python train.py --model="autoregressive pixel model" --dataset="stained colorectal tissue patches (NCT-CRC-HE-100K)" --train_examples=90422 --image_size=20 --horizontal_flip=true --levels_per_channel=4 --vocab_size=65 --arch="transformer_decoder" --width=256 --layers=10 --norm="layernorm" --norm_position="pre" --activation="star_relu" --mlp_ratio=4 --head_dim=16 --fused_qkv=true --bias="qkv" --qk_norm=true --parallel_block=true --inner_norm=false --drop_path=0.15 --positions="learned" --tie_embeddings=false --init="lecun_normal" --residual_init="zero_last" --optimizer="muon" --muon_scale="spectral" --lr=0.015 --momentum=0.9 --nesterov=true --orthogonalizer="polar_express" --adamw_lr_other_params=0.0019 --grad_clip=0.5 --cautious_weight_decay=true --steps=10500 --batch_size=64 --epochs=7.4 --lr_schedule="poly" --final_lr_fraction=0.1 --warmup_steps=520 --weight_decay=0.008 --adamw_weight_decay_other_params=0
Rows from block 5, named by matrix and row number. Rows with one number belong to one neuron. Each number is 128 + 32 x the weight over its row's rms, rounded and kept within 0 to 255. All counts start at 0. Numbers have three digits each. After the name is the row's rms in percent of the matrix's.
# fc1: MLP up (model.blocks.5.mlp.fc1.weight, 1024x256), inputs 0-255
# fc2: MLP down (model.blocks.5.mlp.fc2.weight, 256x1024, transposed), outputs 0-255
fc1.289 052:097153115095107119060178098079155102101137161086098163157142130160153179208117086136155137096136129153111125110122120085160128088089126126122115117132093129127106135118095157109118065142124130111093105115130082130074060116130070103120126106151163146169122171090127088141117071165080083199049099101141159125124111131188180121154125073128178136112153113152147140137153140109129118084055126147198094100096134161164194140113126107234091160135094156130098078065139146131124131141088104114188119088127097046119127127153059120153104155111169214134122119130142173158097150143137141090134158154137112138167143116076139097093091164067093124081128105145134143171132123152105138116096105100083092114220110131118114131141080178068105125157149106081107121120142081146155151184114130
fc1.290 134:098143149124121154156137098117185145110086140156120170194137085117117098134183121101158141121124110149136186145169119133112147094172134137138141111120173162037115113100119113200145139113102102125104081204089123113113172141120103068048056125143127103069153161095155119167130108127187123088136102164166119108140114188173177071134154097151117163122102064135140072115142119143137125077118170116175145113115088142069157156081182126133137082165109129171135101144103166127090137182143111065108166122190120131105113128135137135143125150095119076105179174159093114095147140188104093137102072146142117137110130136069099077176144197104144127193106152098108138091126160137090137161170133110134124122079120085125131141128175100148143055166122153155182173086161117106094060081073172
fc1.291 052:166111074105074186172166152125157102111067180125084135088157084098139180096109140140121126067098172172093146166137096147105102138116137133122147105109086124107160126162125130105146088151174124083109130116085124110158129149099145120153126107099131132070186061121104161125117127126114104159064142125095095145106137084159078096100103137122111160098157144173143134131178143115193187156102142118214110159155131092133051144120183119181075101176181106174148155027156093042124233079095142149138122152093104178104134115114135107163107124131139152166161117086178133145201078126130116130093106108110158152104156146166124123139132089127176141187118131132164143162121109098129128167144140148143173151155115147150159104119093090195155123121145047146140161112114061153123137133107116
fc1.292 054:145112069104121058162159137100151092146157097135110163139098107129092089105184177145134117109152133155147107106128158126186172107046129154151111124137159113115157025134107182122048116137161128142093126046086119179164112119119158129171138104112163196134107118149189107127128101167115083066117173166137137140127084086137097119139120116104133134079122060121138086101180131188074088090181121106101138100133104140157100182133129135079121148090136138139128132197118188145123059123080115094088122139127088130152141124150117121188121117089103098134139127113091125162124204118139108126119152194102148097122103080197098147120121133062128160168153091085104160152194142150126109193185141114144170166101096138124150092173123113120109141180154134074163161186150120095167121098147134
fc1.293 141:043101125126187083121142123175132074183117034194131136178156192137176099185123158098172111145128109137088030072086092104121144143154137107100126122048147143136146134172076136132147144173100101138159115135131163087089134131111187100144112151172122173174075141148100115157207078148164113083108145153158115130129167143179138123103113106238124143111131096115131086154121137156120087117148103156139082137142121113092160129083108146133069116107136117108144149126169117137108106063118109174128162140127084136126147110047179205149134139143139128164127120138160104087094151145097134129124076118135101100149158116136124114098141129119158149203093114134147106164186174079095181201109095116176093119139143114138113124117120161128121169124120104102112092126134060152135151067145128
fc1.294 122:084074158141112059105087140124111162120112095161123161128189145102139146095133142153114129123155155106130145116118123150124164129049129142109125123136169118155154145084127099068171109117096107169181131168141102131087140126076172154072058164130102175130144138118137073152120105160079147133138051153108139189134117137150132092128113098128126169226123168155103123148104165159143085180148106081137123111135121171110118110144098124136137154083188139093126185204147053161111149156141111129151123133095198147170173070148153087136128107146159106109156132086140126129096170145044171168094121088171152076104176092145091127190147143078070091135153108075070158167092151126148150064106164125172126179146112125105090116190147162120135137089121102148128105104120116129088194061110104
fc1.295 038:107068144148122111147092176120070142128121101088089166087102132105165145134156163144076144134102134106155141123121092142045143110090096113043141182060137114119185105139157139146074157125169150146173170190074165111096150104105082122173094130209116122060103115090167100134152108118138159143123161120137073178161118113148143181159116141118156138148098112106174066140148108102109181084088084158118151127086196082225077150181127133152144121131130081135141146120128130116163109151129163108107190106168082121142143110100105129173132112152141125114098151145115129135179111142081157166111125188118154130111146043134130095172069138082122130121107194099084169048189170104095117170110112136102101134169127169129142147112088155191137130148147110071139140139108125118117124113137179
fc1.296 057:166113155148119127104120123061165165126143070104196082122098071135178081183093130098183146149074133147118139102102095133116145135138096129073139147075118148149131159107130172128144140109123148150163067088125116137123100041149117146122128128174114159129074094105141133168085157103210084090131163131152130136124106173125180121159139118145149131206164149124130151174145105137130149135126134137097123180168149196153139144064117075146147164115145153104091126045133148108164131137120100122097126159138138107188098092123097102149109122075085118097087134201123158143069109130105051171127115154120059093121121170127101175097146133152140148136124141173065188157117159147107103056132140137108102115111141033100136101112154223155089160145142176147095112136160124165149123201134097
fc1.297 086:157142150146117043107144131106154134148145082138096133177105115147130124127138111207114166122065163193107122118153177090132133186150116092131179152083135180094103133097145177172135143053128096135136213072115197104135173101108151144106171161067138180116146159087166136161162128136167118118137085163137104122105093127157142104101152147109155108156140152128102101109124138201089130159162073155111107143086087093101098084119098117115105139094128107160156158151085116124139138159145152136101136109145145066108194095139115131199167077153072096072109182084111084114124197107141092105110137107079183105107167166152115108156164096118176172118148171131172132124119141090145150202139159132177152122043089088155078109106103107141099058110108140176109120110144148125097120100145092
fc1.298 098:118144151151204103115142121129104120137164091140154135143093108129060160088088145126192137107075152164121131104134183159135159108179131084121149100139138089158141149165144110150165172102073104070099132107139156138134174164096071114059186201155106133080180092184149116139142129140063086137110112139138181156132137194187110125127164135109132109127179107109107150095191145128067050109138093111098170141110142112207160105138189079176062194129045144128163141104135080140104172160126116112128137140142171098056123113115173207149152111113098145166104114116092176160113141136105137134121126117141140084164139139095178134163191104096118105092117077107106147077157126138112174079122121185167143139131150154129127095142111153102127115144133082129130155116145094125127171160101061
fc1.299 120:117096136069125104162179113107143064147164118106128088181119162075094068109120105106090146106118088129137149151104118185136105114096135129147118124122104149106128152127159143122124198115146085095084120124119161121131155168164137112118098134116121148118110166152105134115133124182105126152135092129135111144131113152118132164076160134096120163167215083102133111110125119112106030183165130111190119118076113152102160181136073178164150159115168092121167170167135098120117120104160134077182066088182045164080115141120119169157147071205133155138171135127134120121163128164144123110094177139132103134134127082088093125098117169169121145091121026116113113206121162089075109182180093086110109065155101145138145136147183116138104108154140151186144119130187032139131126184098131
fc1.300 113:101159100147186139139131158145168120181143125129147091124137114092111141077115115179173148121102120135146130141121114135100084149101147177152141099117110135161165212146130129151099139158156113109141114132149123234186141080183091116156051141143043089090096145153141204149065101100121096139151132109113082061099110128115149092103136104124118171152141080131127143110107151077145072127064142100137135153110119068115115127098153109082103133114096149180201157159184204099121060118118119067142165170145117150079080090163092117076129124118192108187146096155148123123112120150107144111116106118089121105133177159129119113100173202114101132122182148161105114137118108133247092170076139138125124149133127150122112116096160159124106126048131158099133145147177173102128151117103126
fc1.301 034:105134118088119204096108135105094125139087100100141171126129135148174189189163106096114109151106129109115101129139123162176165096113090094116079146161152122125144213101095061140090112126150166135124117105088145146192169128145152155143104088175151123120210166181104172130108097176049187172127131203140140117086095113121161122141134113056152186100138080166074126130122115126042164141145100137158120119083098089104141135153088165120157142127186141125099121128136147130132125147094124094051114144139156079093122054134116118101126068091139160169099158094072170130139183039143079162134110137135099093117136104081110106121110202151137123115114153139132138096163126118139119090134087091102163117139193105088152133197103110144168126141139113117151102107130101188166116178153093
fc1.302 044:139143061136083131144177141093174126103069104085163093128182131068182117134057147173097153108162127160129138147168089113111134118094111117141166107147142132108158131155134150108087129138110153079126123146110113129126104169086191057116148129138060142101128058107107144132150074203129155153165180105126181071166110156142097118105110117128137091140134165162168075134210152076139100182148112136128134082158124126107129122153169160137131114147117148129094140115127194101155118151130107155144121126144145137110071185110154153161096116141184094143144120085194116114108183108056147158151100132142130139175123153175170126133129095110074112176192169105154133185132075135076161155178134146172093102102053082135161124116115154167076184108164080144201119090087147107061139147134111
fc1.303 062:110081098106134131148124204161111146127126131118101122183148060094056069104175135145162162165134054159104101096154119146161105146149153139108107152112152148118185131142153159110112173167126157137121152072107084187110088102143111084183122175155085167128134150080085070167128144091123038150091117120171093128110187124132135099088166091094128189146169156151189098064088115057179121148192157139127173111121113132135139146107098138092150097110147120089098071149130149165125102115134138066070109142123099130125101141103122118142118133173142106100136103110146153108114130102134153071152089090168117114128127150190143094112126076079123128168074080138124087139158155214130089151082191098134143128101118174148071047078135114096132140116092123091094168148117161103152164113109115
fc1.304 036:153058144138108122127122122189110128115235122118080113143131144129129159152116070143145163097137091131131092157103159079127108138121147168111141111089185113107191146134095157123099134176111123099185128113086103147070176122053142116122142116093180117074146111129103119114139104142110162111141064080101128182123063117106170166143115150156193178111113137087157126126166144134125076151097077078085118173079104144117169164113117198081073107176124103147147126115144087156116168166108080077175181119094108122140120145132134162133161211108116142107132125119173161090074069174154073130115105139146149108098135132117160174143140091123095155101157142148163126077162126092116112123132184149124075100128110124148097098144148160109129158072160065089095155041136141078151135122197075
fc1.305 068:129131121128156154127105141206056185159129161107192107126109120128088172111114094165097112124138086138142169129168072128168121142144063090141165104031151181105068093097135161154153160085109135055147074071131144104130072149084195135165111129180103090087089143133133117135159141132171125154140167107116138067104185150113174127175132168154177087205140132187133104073124116120164063145112129176124163167095129087143096145178117208061165128058072147111142146098189123131113150109108154136099149153118119124143139161069129138151119126105128157150152081123111142097134135165153150125126139049134164108110115106136157107154146107132145110065181084160126091116073134145174152119163146119125080173095142116152122139148150091120163157067122148140140142081129138165135157136148127
fc1.306 135:144131062148080036119159102073097151191086112154087112150101145102120142111096129160208181029153095137162094062140116163132133146142162125138081076155103136098080146156113126152120109136095105112128152104089155137123130146111130158125176118130158139108125072100122125135111060092095107128121141083107139171116188137116209129096152123149112178112153128170142161098144127123151089101117122143099169162165099067127140193169094168120137135130159163083138177135102155182112080145120055171187147065148141160158124149108123132099156077124135126117131103111090158137126134132091183164114173190170166142147126164134115069100128105148104120187079134129148154088163145115141068099154133086144141118109119165164178110165133113146068107124164143045109176134095080148146087094077098
fc1.307 033:188154079128134088170184103171099142070114115112109145072103131139158200120151074100101113108143088152170060097131081114117134155165141137130161140093083119126074121136142166148101135159162140099154123126083058177099160159124087078165070108093132128052071125115121123122091162134140093174139103190164135091142162119082181159145127131126133171112133180136167183141146063172152121140087149054138153092163121139115110109137156182148139126104126103123108080093146130159148070170154120107107149144084078105077101082169147123124181182103178115102163075145102158130133105169144125089187129109115140143171198165151129105162102104089100113134128194173094158097122136149120141096125118181100187140109127124123090147144178119136143129073058165175141120127088111181104130137067137
fc1.308 060:109112098161109144153119164068151088140149128138110196141181112127129148077114121110102151085134115151115105157133093164144078113131133182049104119105143109161116134181113130134118117100146175094121080072091094172134116111180088103071135086149092048133086181109114124081056147155172085137097122142121120098129167050163161129102127074137142179094101145144122084122142153072152138156163140092138084151115153079189061137160122089120123175113141147201178173096109083128164217148116088185164155140138135145187094128128087117163179156090100136137105189135147146087135082135125140091171093087104120098149118152129146122132126142180110171105160092110075183088106121103168092169085166167097137071093168113125092102170186106111126158093104118129099151145157100159127148133128113
fc1.309 082:179148203147045128109124064150128117122153073146101157113090130158121184104146169111140116121122092124146171119121193120130144062139148112169135088087152086134172124147095176123158146137088101158126129127180108163101109143058145193138134140156162134086132080111132178127139130133158155094123108133144114143092098139152124104086125079116132102142170119090114165120148169157139175100115169152099171104098122068141127106115079114082211176143115087121130100112084103137197109139132136151112117095176148095117149115126095107131125129209203131119188165192169103120113085167097126114098133103138155171138128095107070170113118096118094086147142085094062182173091069103101137071147149129116144145103128133212172098159109159078138175176109139139082109089179073105120149063137131
fc1.310 083:136167093159094101090127128192067149111130108156121120138146102176086161100122105081161087109158121163115180126135166157166161066117151083102132137130133122121102079136093095084118159132135090121160130115101089138153126126123144131142131142149151139070147124139140121097134075034067123097137122158146143141115162173142159094094125132127175104140157164139135105175182115121093157188148167149142141174111143034122124062074113147046150196176120151098092153106110134109125128098137109124168131072106109093171210121124108096133144101141129144113053155128179060164125132096101147189096181127093141052110126161157096112111123063109104188218191120089143099134112139125124056101138127100213133193108102123172125160094179127131111140163125122122151146166123104131094142131114117
fc1.311 131:112126123125091132103159164202133141117098087128136125123108099105255110083109136096056121198131134124180168147159093167136115119130132168120118147150131110130123132176130096172114153156072075175102082097111098175136127100123164135140148156139084099198166107105118165121123142128190085130128146082211120150120153131138135132120102103150102095135089165161144133143154119153163135147162146106134118146146123134147164197132139094146149140142144124135140125089134079105200098134117111106163104063108117113148092110149085101178118133091154102127152122086092125171113059084162093075113099157127075155117144078107120052124105151074107165139132071124139020189172154126122132111126166104186144106147159105172130123056119119138141084163080119139121176148215150075107185141131107
fc1.313 085:072106101073188158120107158109085192131081168088110153073123148145128076106109120093087069132149126115186077102091131157177117164139110170183109131180083127102092120184158178202138159137139115152177067164134098163108128114156150109142080107105111111174100118120143142101138097117078150086133134079125132070145120135148056141168120148094068181111073145081199060162164125100067137164137161132146113088078147136166194116155123097114121126141116084137131101105151075071102115142175113156134176093116146183151151200123149079123079087110106076165128126129114152144109112130118135110079151157096148162130154116173169055150120131090118127102170138118099166120137116106134095151153154146182123136129119130108127143096189084167173167128138127156187090076112140137117135175099148
fc1.314 126:132134144106104116159124135156100118151155164085101135124144151201103148148102047114139068148134094178143109128118200154155097173105132094195116120156148123126082126109147136208100185104103066139102124099112160126124154110117068149064084117171096092080131115150156117112123108164160141154139146136152093166140108111132130190133128162135129120096170133162149116064126124122117094130039120139069146124111153119156135099126130132097099180125090153163155190162137115114228207169174092179085125104129137109108129128146135122122184131154125089146104070113131176090122187141112109160092129153169140134077095175124150094116056174118095046122022126163203127145145110142146188103126137102129083106127132158134116087150124145101116123106112182116062151160114152162140141129166160
fc1.315 159:147119122235124131115111142181139134152109209089133118155158111143116094073095165092142144138160098146159146079149140147142153053117123137093074139071097141155127121126105109133130144083113177147097106153231158135147099116087078095120094179081076074128122085135135069098135132144171160092107170152111177074075133066139133091160129105098130115151166121183134138078164121216071122158112174105123090064155152165099096079127120165111080112064142088121142130124099121062133123108114136137152082174147183106111123136168161105155146182150105130119124182169114113143095094106063131098117089154099102078118125153146172120150167109153147097160133099188143181127094126152147135150164107106165225157146145180109098118108124156136120094119141179104128135120145094143140114111142114
fc2.289 048:103135118109137127135139143109096177145104098113101080095119146117103078156126047143120134061114178158091124115165069133176123116117100180176156106183086080035119091151153127116109160090160160131152142205118163147103162063120166098168103156122084128095130133124126161141140144078138144130176117136165125156121153155078099054160141128145123154182111151116113133138108188115114108132203120185121123127136143130082109084123131132103121109095191153139132168189097081106161104103120130170142159099119135152113181133150157163114170103147038112070175146126102094098119128102063063135097125089098180115147118096094130162175175098175065159144070129107149105125086226137130185108179084117156121182150128096145098144103154078165156154120136137152144165117119156129112097096153133
fc2.290 145:091116078096150097122118124083095097145124177129168108135163080110157116201130156165120125119162153119155133126131152129143110124119107158072160123147170142166166124158141200118103130125158146107122126133129122061143200115055162162106107081157124145112121102129080183163145096095139102153134145123075128109151183098109069185089111124087138165096183124119122069130130120121111135173094124117121207187107135162131066101063197095151137168163129109083172128136148086107104125159105123135145133127139060149205156157096074116150093141102129164179130094067097169116112144074083109139137198126085154156188171152106138069158125138122165187159120167182155129096103149118143130068157159148168107084065137149129146086063125131120097155119136112077110094131119079136182105085099085
fc2.291 041:119108158154206126121097098130102154163110140097129154131194104131084148151129146168084074182105140132198135068123139108110149112173158103140082110069176175108067118141175138172103155140121142120163095126149129128129155123115118095118126140110104110134141181163126114161126138112069145103140144156156134119147134136184173086090123101166129151088113123101076109097129074160134161151165194119054125148115105070137120179105134132080061129128173095105205139199102104119145130155117112090167161108101133212083123135084133105140160140093134085186162094182144108103095122120110187144168170155137128131122101087109177113087104104182066095139077105111082103084104100162004158126127187127127184147098121098165110159133123135102109146169126104145106182157114117089120162148131173
fc2.292 055:171115154121153061068132053152108117126106183135121170111105149132111166062130102165137060118121112117089118134150132135145157146203206173083039127140138105125117143103176147129169199141175163087101081140091089156142132151124085106082111083056113130148033175162148130130148168167121077203101079164164103148143107114118143145111141148106111146133105146118113084157090114103147133138104088166118142193101148117115113115143108135160105128191172109163154129076141126145113131157113135111185118161169166117124086170122154151153137162106134131109133119087094128094051138189103166115133154120159160153146144144131102149180149160155143101103131147086113122121099115145092143058198139114141065089167088158109104093180199158097107127094087120166087112088123146110128104154105076
fc2.293 134:168176127165120171165118081124125149152100166132109144164104108138140144170176128145161061056185185119098137145149148139154149157155129166186152119126156129125123103105102112107135132132141122085136108112165113089106108131183135184162106134104147134149130112149183179158134150181088154145114070105169180088152111129155173151107097136126123113109139094188119115071103131088173106097118147141087159124054125149156105100147061106166159139083148154136111124103086083172121142109131085121134158156173110088131126126106070164036127108111124105079145132091054201103123133150171042094112151130080213118124140074109114141163183121131098105161159192123134137086117138122168110108168181136108152081124142106183104098094127064040105080126142139153084141175099097092137114135117178
fc2.294 139:133153109148099161113119135132142094083101117099078070115176115102190152159098177092144129193118130175081105157119126096128097121160179125109081111194143128129192086201165082159131175148121068105103129106115105092123155101143165119115093187114171141083165117100135139159133160125119146082073103134149129160138106095118155138142203147132102099108156110150130137156199092133169150123151125121133104153112109126136055157109042135164121128150085148159107121135131158140150107057093130137133148111182141056128102160116134157107137079208104083099122118092147117166104138091163140131145131142105089140113117192187155155160155083199176161101126053161088055134151130150079137152109094100075121107114122197163141102117122121063095129155117141090121134143174150144187062169106110
fc2.295 029:118049120096150169089129135105133145120155123113141183129129108180110144120117102141123125112059100115115057107106154111117135142150170180179109086119185125131099119100114099164144141108150136178105091081177112126149099123124108140127126200074137130109130116177148116110132062067039098166105134175110191090125116096104124118131117111190117116142161173160167150206112106105178102167165160065145083096180169126099165132081168134131110164127135107090161160123069136130152110191062130131151119102071145175121133118102146092086170176121147111112181150082117078136127201105137122079155137176177127147071152162142160142130161136161097127124048067132102105135130136123168140068100155118129123180146169129170088160153119131110068154173122120158093169119171082132095173145106096
fc2.296 056:138106147092110139135118149182084171139187111152083146132132142112111111186095106140101164131175008134134151126104113125106121085078143168193110154114112147143162099119135149137123133092121065134143160139152124105096199164148114132105106086120133159091120164175073129107182140126100190155092126069206114147121134078100133141094156155157142091078115117167134129131114153121171070072164202125111126113083154145164111138105160180151124099135122144152147111096136115097087142128124167143081121121195136167103154158159089165118125144165135100179149091151179147108176128121138170145104129111097084110146115125170189071137149163118102079128148121140108073069156179031124113113092125150111163138085096146113193181155088096109155062111146064157100080114121145050100115126106129
fc2.297 082:093141092092123082141085140168118124154083160146109188120150109133144083078076157091159111113116082101088145135117171137111167159194159158135135127093086163114085128194122162072127157143153151146100118078180130155087120139129120134060121182084061143175177128131078161120097122106126129144116174169107085131155159068123157101104111189106138149078116173138194120124060162108121124130121117123136164095159084159092139173161208137097107088143146134074116167155133146148174169139164071106146059065093109072192137075091112130177106135115088114087124160164148150175107154143191163118098139174172179110130116094125092155154078097155136118228099127099119112138120129116141125074081153106123122120146094119125147131170161117148133131115116142160068152135134130124178157165092087
fc2.298 084:184124073163116104146151090102112131117181118115113122128149092089100079207120099075130149123137127092154120173163195184088128132146163133068071157079156121167129088162142122141116116099135093144123126161089080159129134165126135160134117112135101117133126172130167116112082131117122132148149167139055169116178101090127109129153166127106103123136216192182134165195114162097189214140120101110134125108102119153085094096169160107122138078094104121142116159142167111102070098100126142127136132133164134062168081175131119128130112138116123161081114144103120103138123124113143122127147113148116082085063056161157104171106074121179147134149144164186153138179086139125170121079141095142174112142117071120153066145065125145176063150141146201165045127093109131109141094061145105
fc2.299 107:059156158166196143136151107147123160112094133130094123075086162094143105185115110128147096167114164174089142086179093076088091152120080078135090126096112102102174110086167124080121149178178097117134150127118146112127089128176186123147141092141120120122065123156110125084091092121058081158134183123172106106137117090174186131180157172169169174118175158072150081171165157121079128142133060129127148134085120139110131125183110175113123139099068104092087119157171170131126097183154113127120131150108124125185114137118132164081114164105126192107128148198137117118196101107128097140113115154122162086115146146123085107115172153165064068104168128114123103159165107161163112129085183138137175177148104123163127147088087127129092122121164157190123093072155143098091177158096096
fc2.300 118:131093166065123183148141115106084092118119119135106206104166104114139199119118167136092180142118138099116164136106129167157102184159137111156077120140097141127108173153154124126169150127072117157121160189181126105132151048157155182115145143140166101091085107102087181167128131130079108100146169105151145093134073107151134195128079089130109094172151125104140188133129116153084135120161066159128176148133161091104188128109129142118094147167201154094066165115064100056164112154127169153133127082042114147139169164089153166122139135119093159063123166157144079132185126138125120146113077117106114144021160119128092107135119124140143154110107099147186135147131130171076172077101105117138112104088118133119185135113142170103108097096102104171112085104151158096089110132139170
fc2.301 020:134159109105141111086153125152122180124107103148136151078142119130140150090093157207141100120115149101093048092113086140147113151127113170185140155060157122103144124130147117188081126144139083162163129117177095103100129099035094129200120151083112138132123160169139085134143077120085100207067125113113163136137113123140138159133161194136139134151102143152170137091114101140144121114147109096114109125138167137147096193059160111120085079124157107098160199107114141100146087148107142107142158138112169159118162163180176138112164131119114093143199128102076112087134213158138152105131151161188144095092068151150076120133112073177091126127153106128078098110142160113136107115142087124084081186172145132215137190119170085125130111181171154127061171153101117100099104132136090
fc2.302 030:163162140118165116080081127096101150126134095096092108155108171119103127139131102112079090087088142087104051159102152136107127158135131120156086093120096112127115113113131117137146159135200170172102177149121163133133173130122063160151169155122078153111131144143115110117073146109116112122122128138133159119180121065151115121113159128165139168117162192111109153139165094156114151166097124116175119107110193120088134145119184158118119169132184103122156193063040045150159165146084152060076138193146138176137114136111080162114158130106089072133126143111111140073121138081170151122138153157139131123145115121109076077129063143144145131168078140063032108122087107167139153140141151186134078183113155169141104128176139120050173141160181132092059192147147120135126136164119132
fc2.303 063:147144186157135136118153097121076060127100166175120119143136179102160155098090141139100129147078154108162173121139102138136165117030099123126084067179156138127130097102086087137190116146141101144153115169132068079104135127120177120093177101090123119154096126209096153196184091183131199177097113147127150103132071146157120184111152156149103112132075093104093134163149152093072114113156172123149104131118181135196141138064121101146101211147111155091169141112166140099164145146151135170092144096063109137100119088149120159149105139118103110100113099171135118196142120148101084210158103139143130123165141091099103091124178126138091094109132067139139177080134128095147179111188063110145124123118142078107122157125117115148106091091129106170139119093073151082144124167116123
fc2.304 032:063183120153151127114149156070106122099087113126133126159123085218114163116146169149102089144108157145158083108108142095086102145083085110144107120082144126162093088108106129113150097097170133092131132064216166091109076145137136174160168116138076149166129107108141080192095136049136125114103129163174178129096177122105110140116176129107094126171170113146122093100135128126067148153147107087159185103129136069084122206095109079129101091115161109132071151093121139136122115175117197163132129119108183159090146091133118135124144115171133090168148147092078125135091183071193105163120103136145099163113151097121147163189140159188148166135130142092079046114113196125145136157137157109101154152159138144171128132055129135151151124188132178165093122131130123186133109128104100
fc2.305 068:103118098187128185143193093118168119074071101144098170142162117101172181164080169137103143110119145115116158193118117149102104156085086125112166115149171107172059156091151174100133112115193114148174124117144129133147105133190068141095147105130131142125148169153130090130093144117106121104123073156103153186087129137158102114127121082122139153130163188104089171165142147137066123105074152130161110074105069105150133191095083110161105143130129135081167199155102120127167052151162149116156114087110109110167113157177088068107111109138103133142089106132091119165105137078121096202087133125135121156101132172165060082125131117118127162116106162137090100148151163123178174124091153146142074080166116184073120148161065186134145200154150126093106121085154108108173121091113154
fc2.306 154:120122155136181137091070054127175140158133133098123087184069127193100138125192118101147117131150122131118216145136159138138148145140104087131125086155157120094135062111119108083130144123118187083123139174146136072159147112114124128120129151087127104103044137155194127170107140139143138150063143088170066105103128138123075143059104170129185175169120085122126142153066076132121173073161125157168121134132161155157131073124145086155133161162115111096195123095199081156193178187116151123139166181170146128189180165075114160121117126153125130177160167132141151118080131126120081099142109108061057163154091119096156126147148096126115144102141124108113116149112114111077107128123163124104169131115075095095145104132089084102127120145114189157115081125087127070118127130137176
fc2.307 024:126106098131182074086085121120148127115093085087097159123150098156124159140087164156104139102060146111113065097116101144113138145116120116169133123156111113103138129124124074125118116137144088152195182099125155132161151115089121202138091145062118143136145184161120174112159158135122084203074119108164133122132127155138125111088146113140123127194125129188126108147175084136125123167137138098108136121170122111127095196028145149166144122095168116083155197130123142130136070173096164097118108141135179165134135132172079147125151128096148074156126151074147138091168164145120081149068124189129069102132116148166077122121129087120107087149131089133104071161079174142122154145160149142183174074164118176162141193094152075130119119130190031144137198070145121186112143119112137
fc2.308 054:119109113105150121085193211224136101107100101108158095078134123149098176158136101173134132152078129144160129150154113126128201158126113163134168092144171134133130069182091124161143051182098035164104184155141166103090151115089102110150123164071105156115172121159118140098194124094101141122149104116182063096170111113082081144165072146111109123189137122185134130137123112163141129113117155143138130124103132107158147114087095079076125131135152121062085088143059108102054107137120127109104132133170140175095125140079105099124107120129114140157131085118160132161100173154099179150105150138158147180112114108184111096096112176133107140129066068126129128161183127131112154100158140150169142141101164148128129091170078087106145164194118100155187134113182123083170142102157127
fc2.309 098:072147029143214140193100161112142130160096138071150184140134104114172090150148103132123105152201144128137107113147109127131137187154125136134161108162112167076090120075130139137146120085163126089093136084091154113183121121104130128120172124144130043125093102142118126125120137121103084131090134127073185100130146123099102122124140185112107126103123151156072098116116108133121151128124135162078094114186104125124148084129121115132134055120113148153102136166043130122160173063067150164153077043103105161145126157111110152151161117174049183179159144104124143148129128110197093159099119112154157117174120149115179115148182114161140198103103125121210102118090133121121112176164119201158087136175139120110086124173134121183133117089088113167144179157181115098121103131157122
fc2.310 075:182124112096127152134134140164113077102114140155160144129110146181128143092140180093104142161075208118185055115190062097121109162126101180101133145077127139074132142152088141102203077152159127122148114132103117113146130130075100125131123092134112109156124138156151143111109072058146160127138179100064155136139158119122063120115128183160110122117146138187128176142179114081134195085081168106109127196169077095129154149141109121156129076128193095130140168074084117103136159108167126146171121091136089128132137128119110180139155142158089118154173149090138152132084077113132107082082109075094202130121137115114142165140209103161138117107146097109117081097164137087078083170160118118162099168132085155107127162150183108183116128131097127163129097165102107112066210139112100
fc2.311 143:111125136127144129125076099053125093108158158142096118125123088161100175099116159122207148120137167072066175136089157094089144093114143122158110138106143110145123163070121168139144138114136236088117117176108170124179078147109153143112083094095106172107172144159097079084156150137128121144134127149146072141157150144115122126100125184107157157159095153125107119157080118085151112131129153156074103127152146131094121077136143083130163025113150141127077067146087102105143107114096145161094145137188110120083168143154152146126149126142125166132149101169184189095145193162063144148158148148062183129080081166124133178142157111105101087096175129134176172067128090159125104132172102121118145120172095156070154111171090144128153187086134149148084082152096185161130121167113089
fc2.313 085:174154114101042199129181086105163065171144140123127079142130123142172119114108112139080126096132102119129106172109091113108137055080124147124191151114136143150135176059125137074127088075115094111116123154069123095178161070127134173118150185072149145133136142151099147195122170093117139175100156179125109176150140128147157196110103119123146142190108148155103157105098066126129177082111160139133147148190109155125099145156100076097117119119125108168091168068142179184109130050101101093088142100154130137089160131134125122187076128135078162084141179096116076142173130075143182146176104111173122146132144132133173134129110158184101142164096111156197110147153131119136145116102120121121132155118131094136148127103112168104124152091087141103063127213138085099117102066116130
fc2.314 123:061134118096122117186180094077179117122166097121112163126145134146118030155156124218050122151158133168169114134097110137200138148173153124167119196090102099103123186110105142125163135155110147159065107198102100153154094118149148156148105098114159163162140059027097121124104144078145091146146114144091172190113166188117155103114103066057127172089121184170081117099090141129156123102129110117118111127118160102062138095123132110118092112127140089135129103124169152105104114180050146141133125139112126080130111127130095100166163123134096081092138095100156106159158072175093119121154116183135162123138077114133138183151107147193102116156107107090125158149143144119141172134188108112138169128132140144147160096113144144182106122144164098141120156088150142147082108148171082
fc2.315 165:133168180048131106149154112169111151096148084121139179146124119091142123110152120141121088161103114153150090189058115150137164130078114169138150130202173101124122145156139108078160110125167103091189091153052106183103149121123180151180151084084096114137116103211103139122107105103126148125126089120133136085116128175057151156100090111120162146113074126129143116131160127135073081146127165143145156111126113119113081108131096162124165122112103144142035095135129123172148186170148140157109182140138049114080132153155115108168138157105080074101131057138190101082140119127153162092146140108120157149165163176139144101143133092094138078119129200110067091071148195085127084117229137119140108089132103172109182114150153129127099115094118138135190139132130122167142137115170129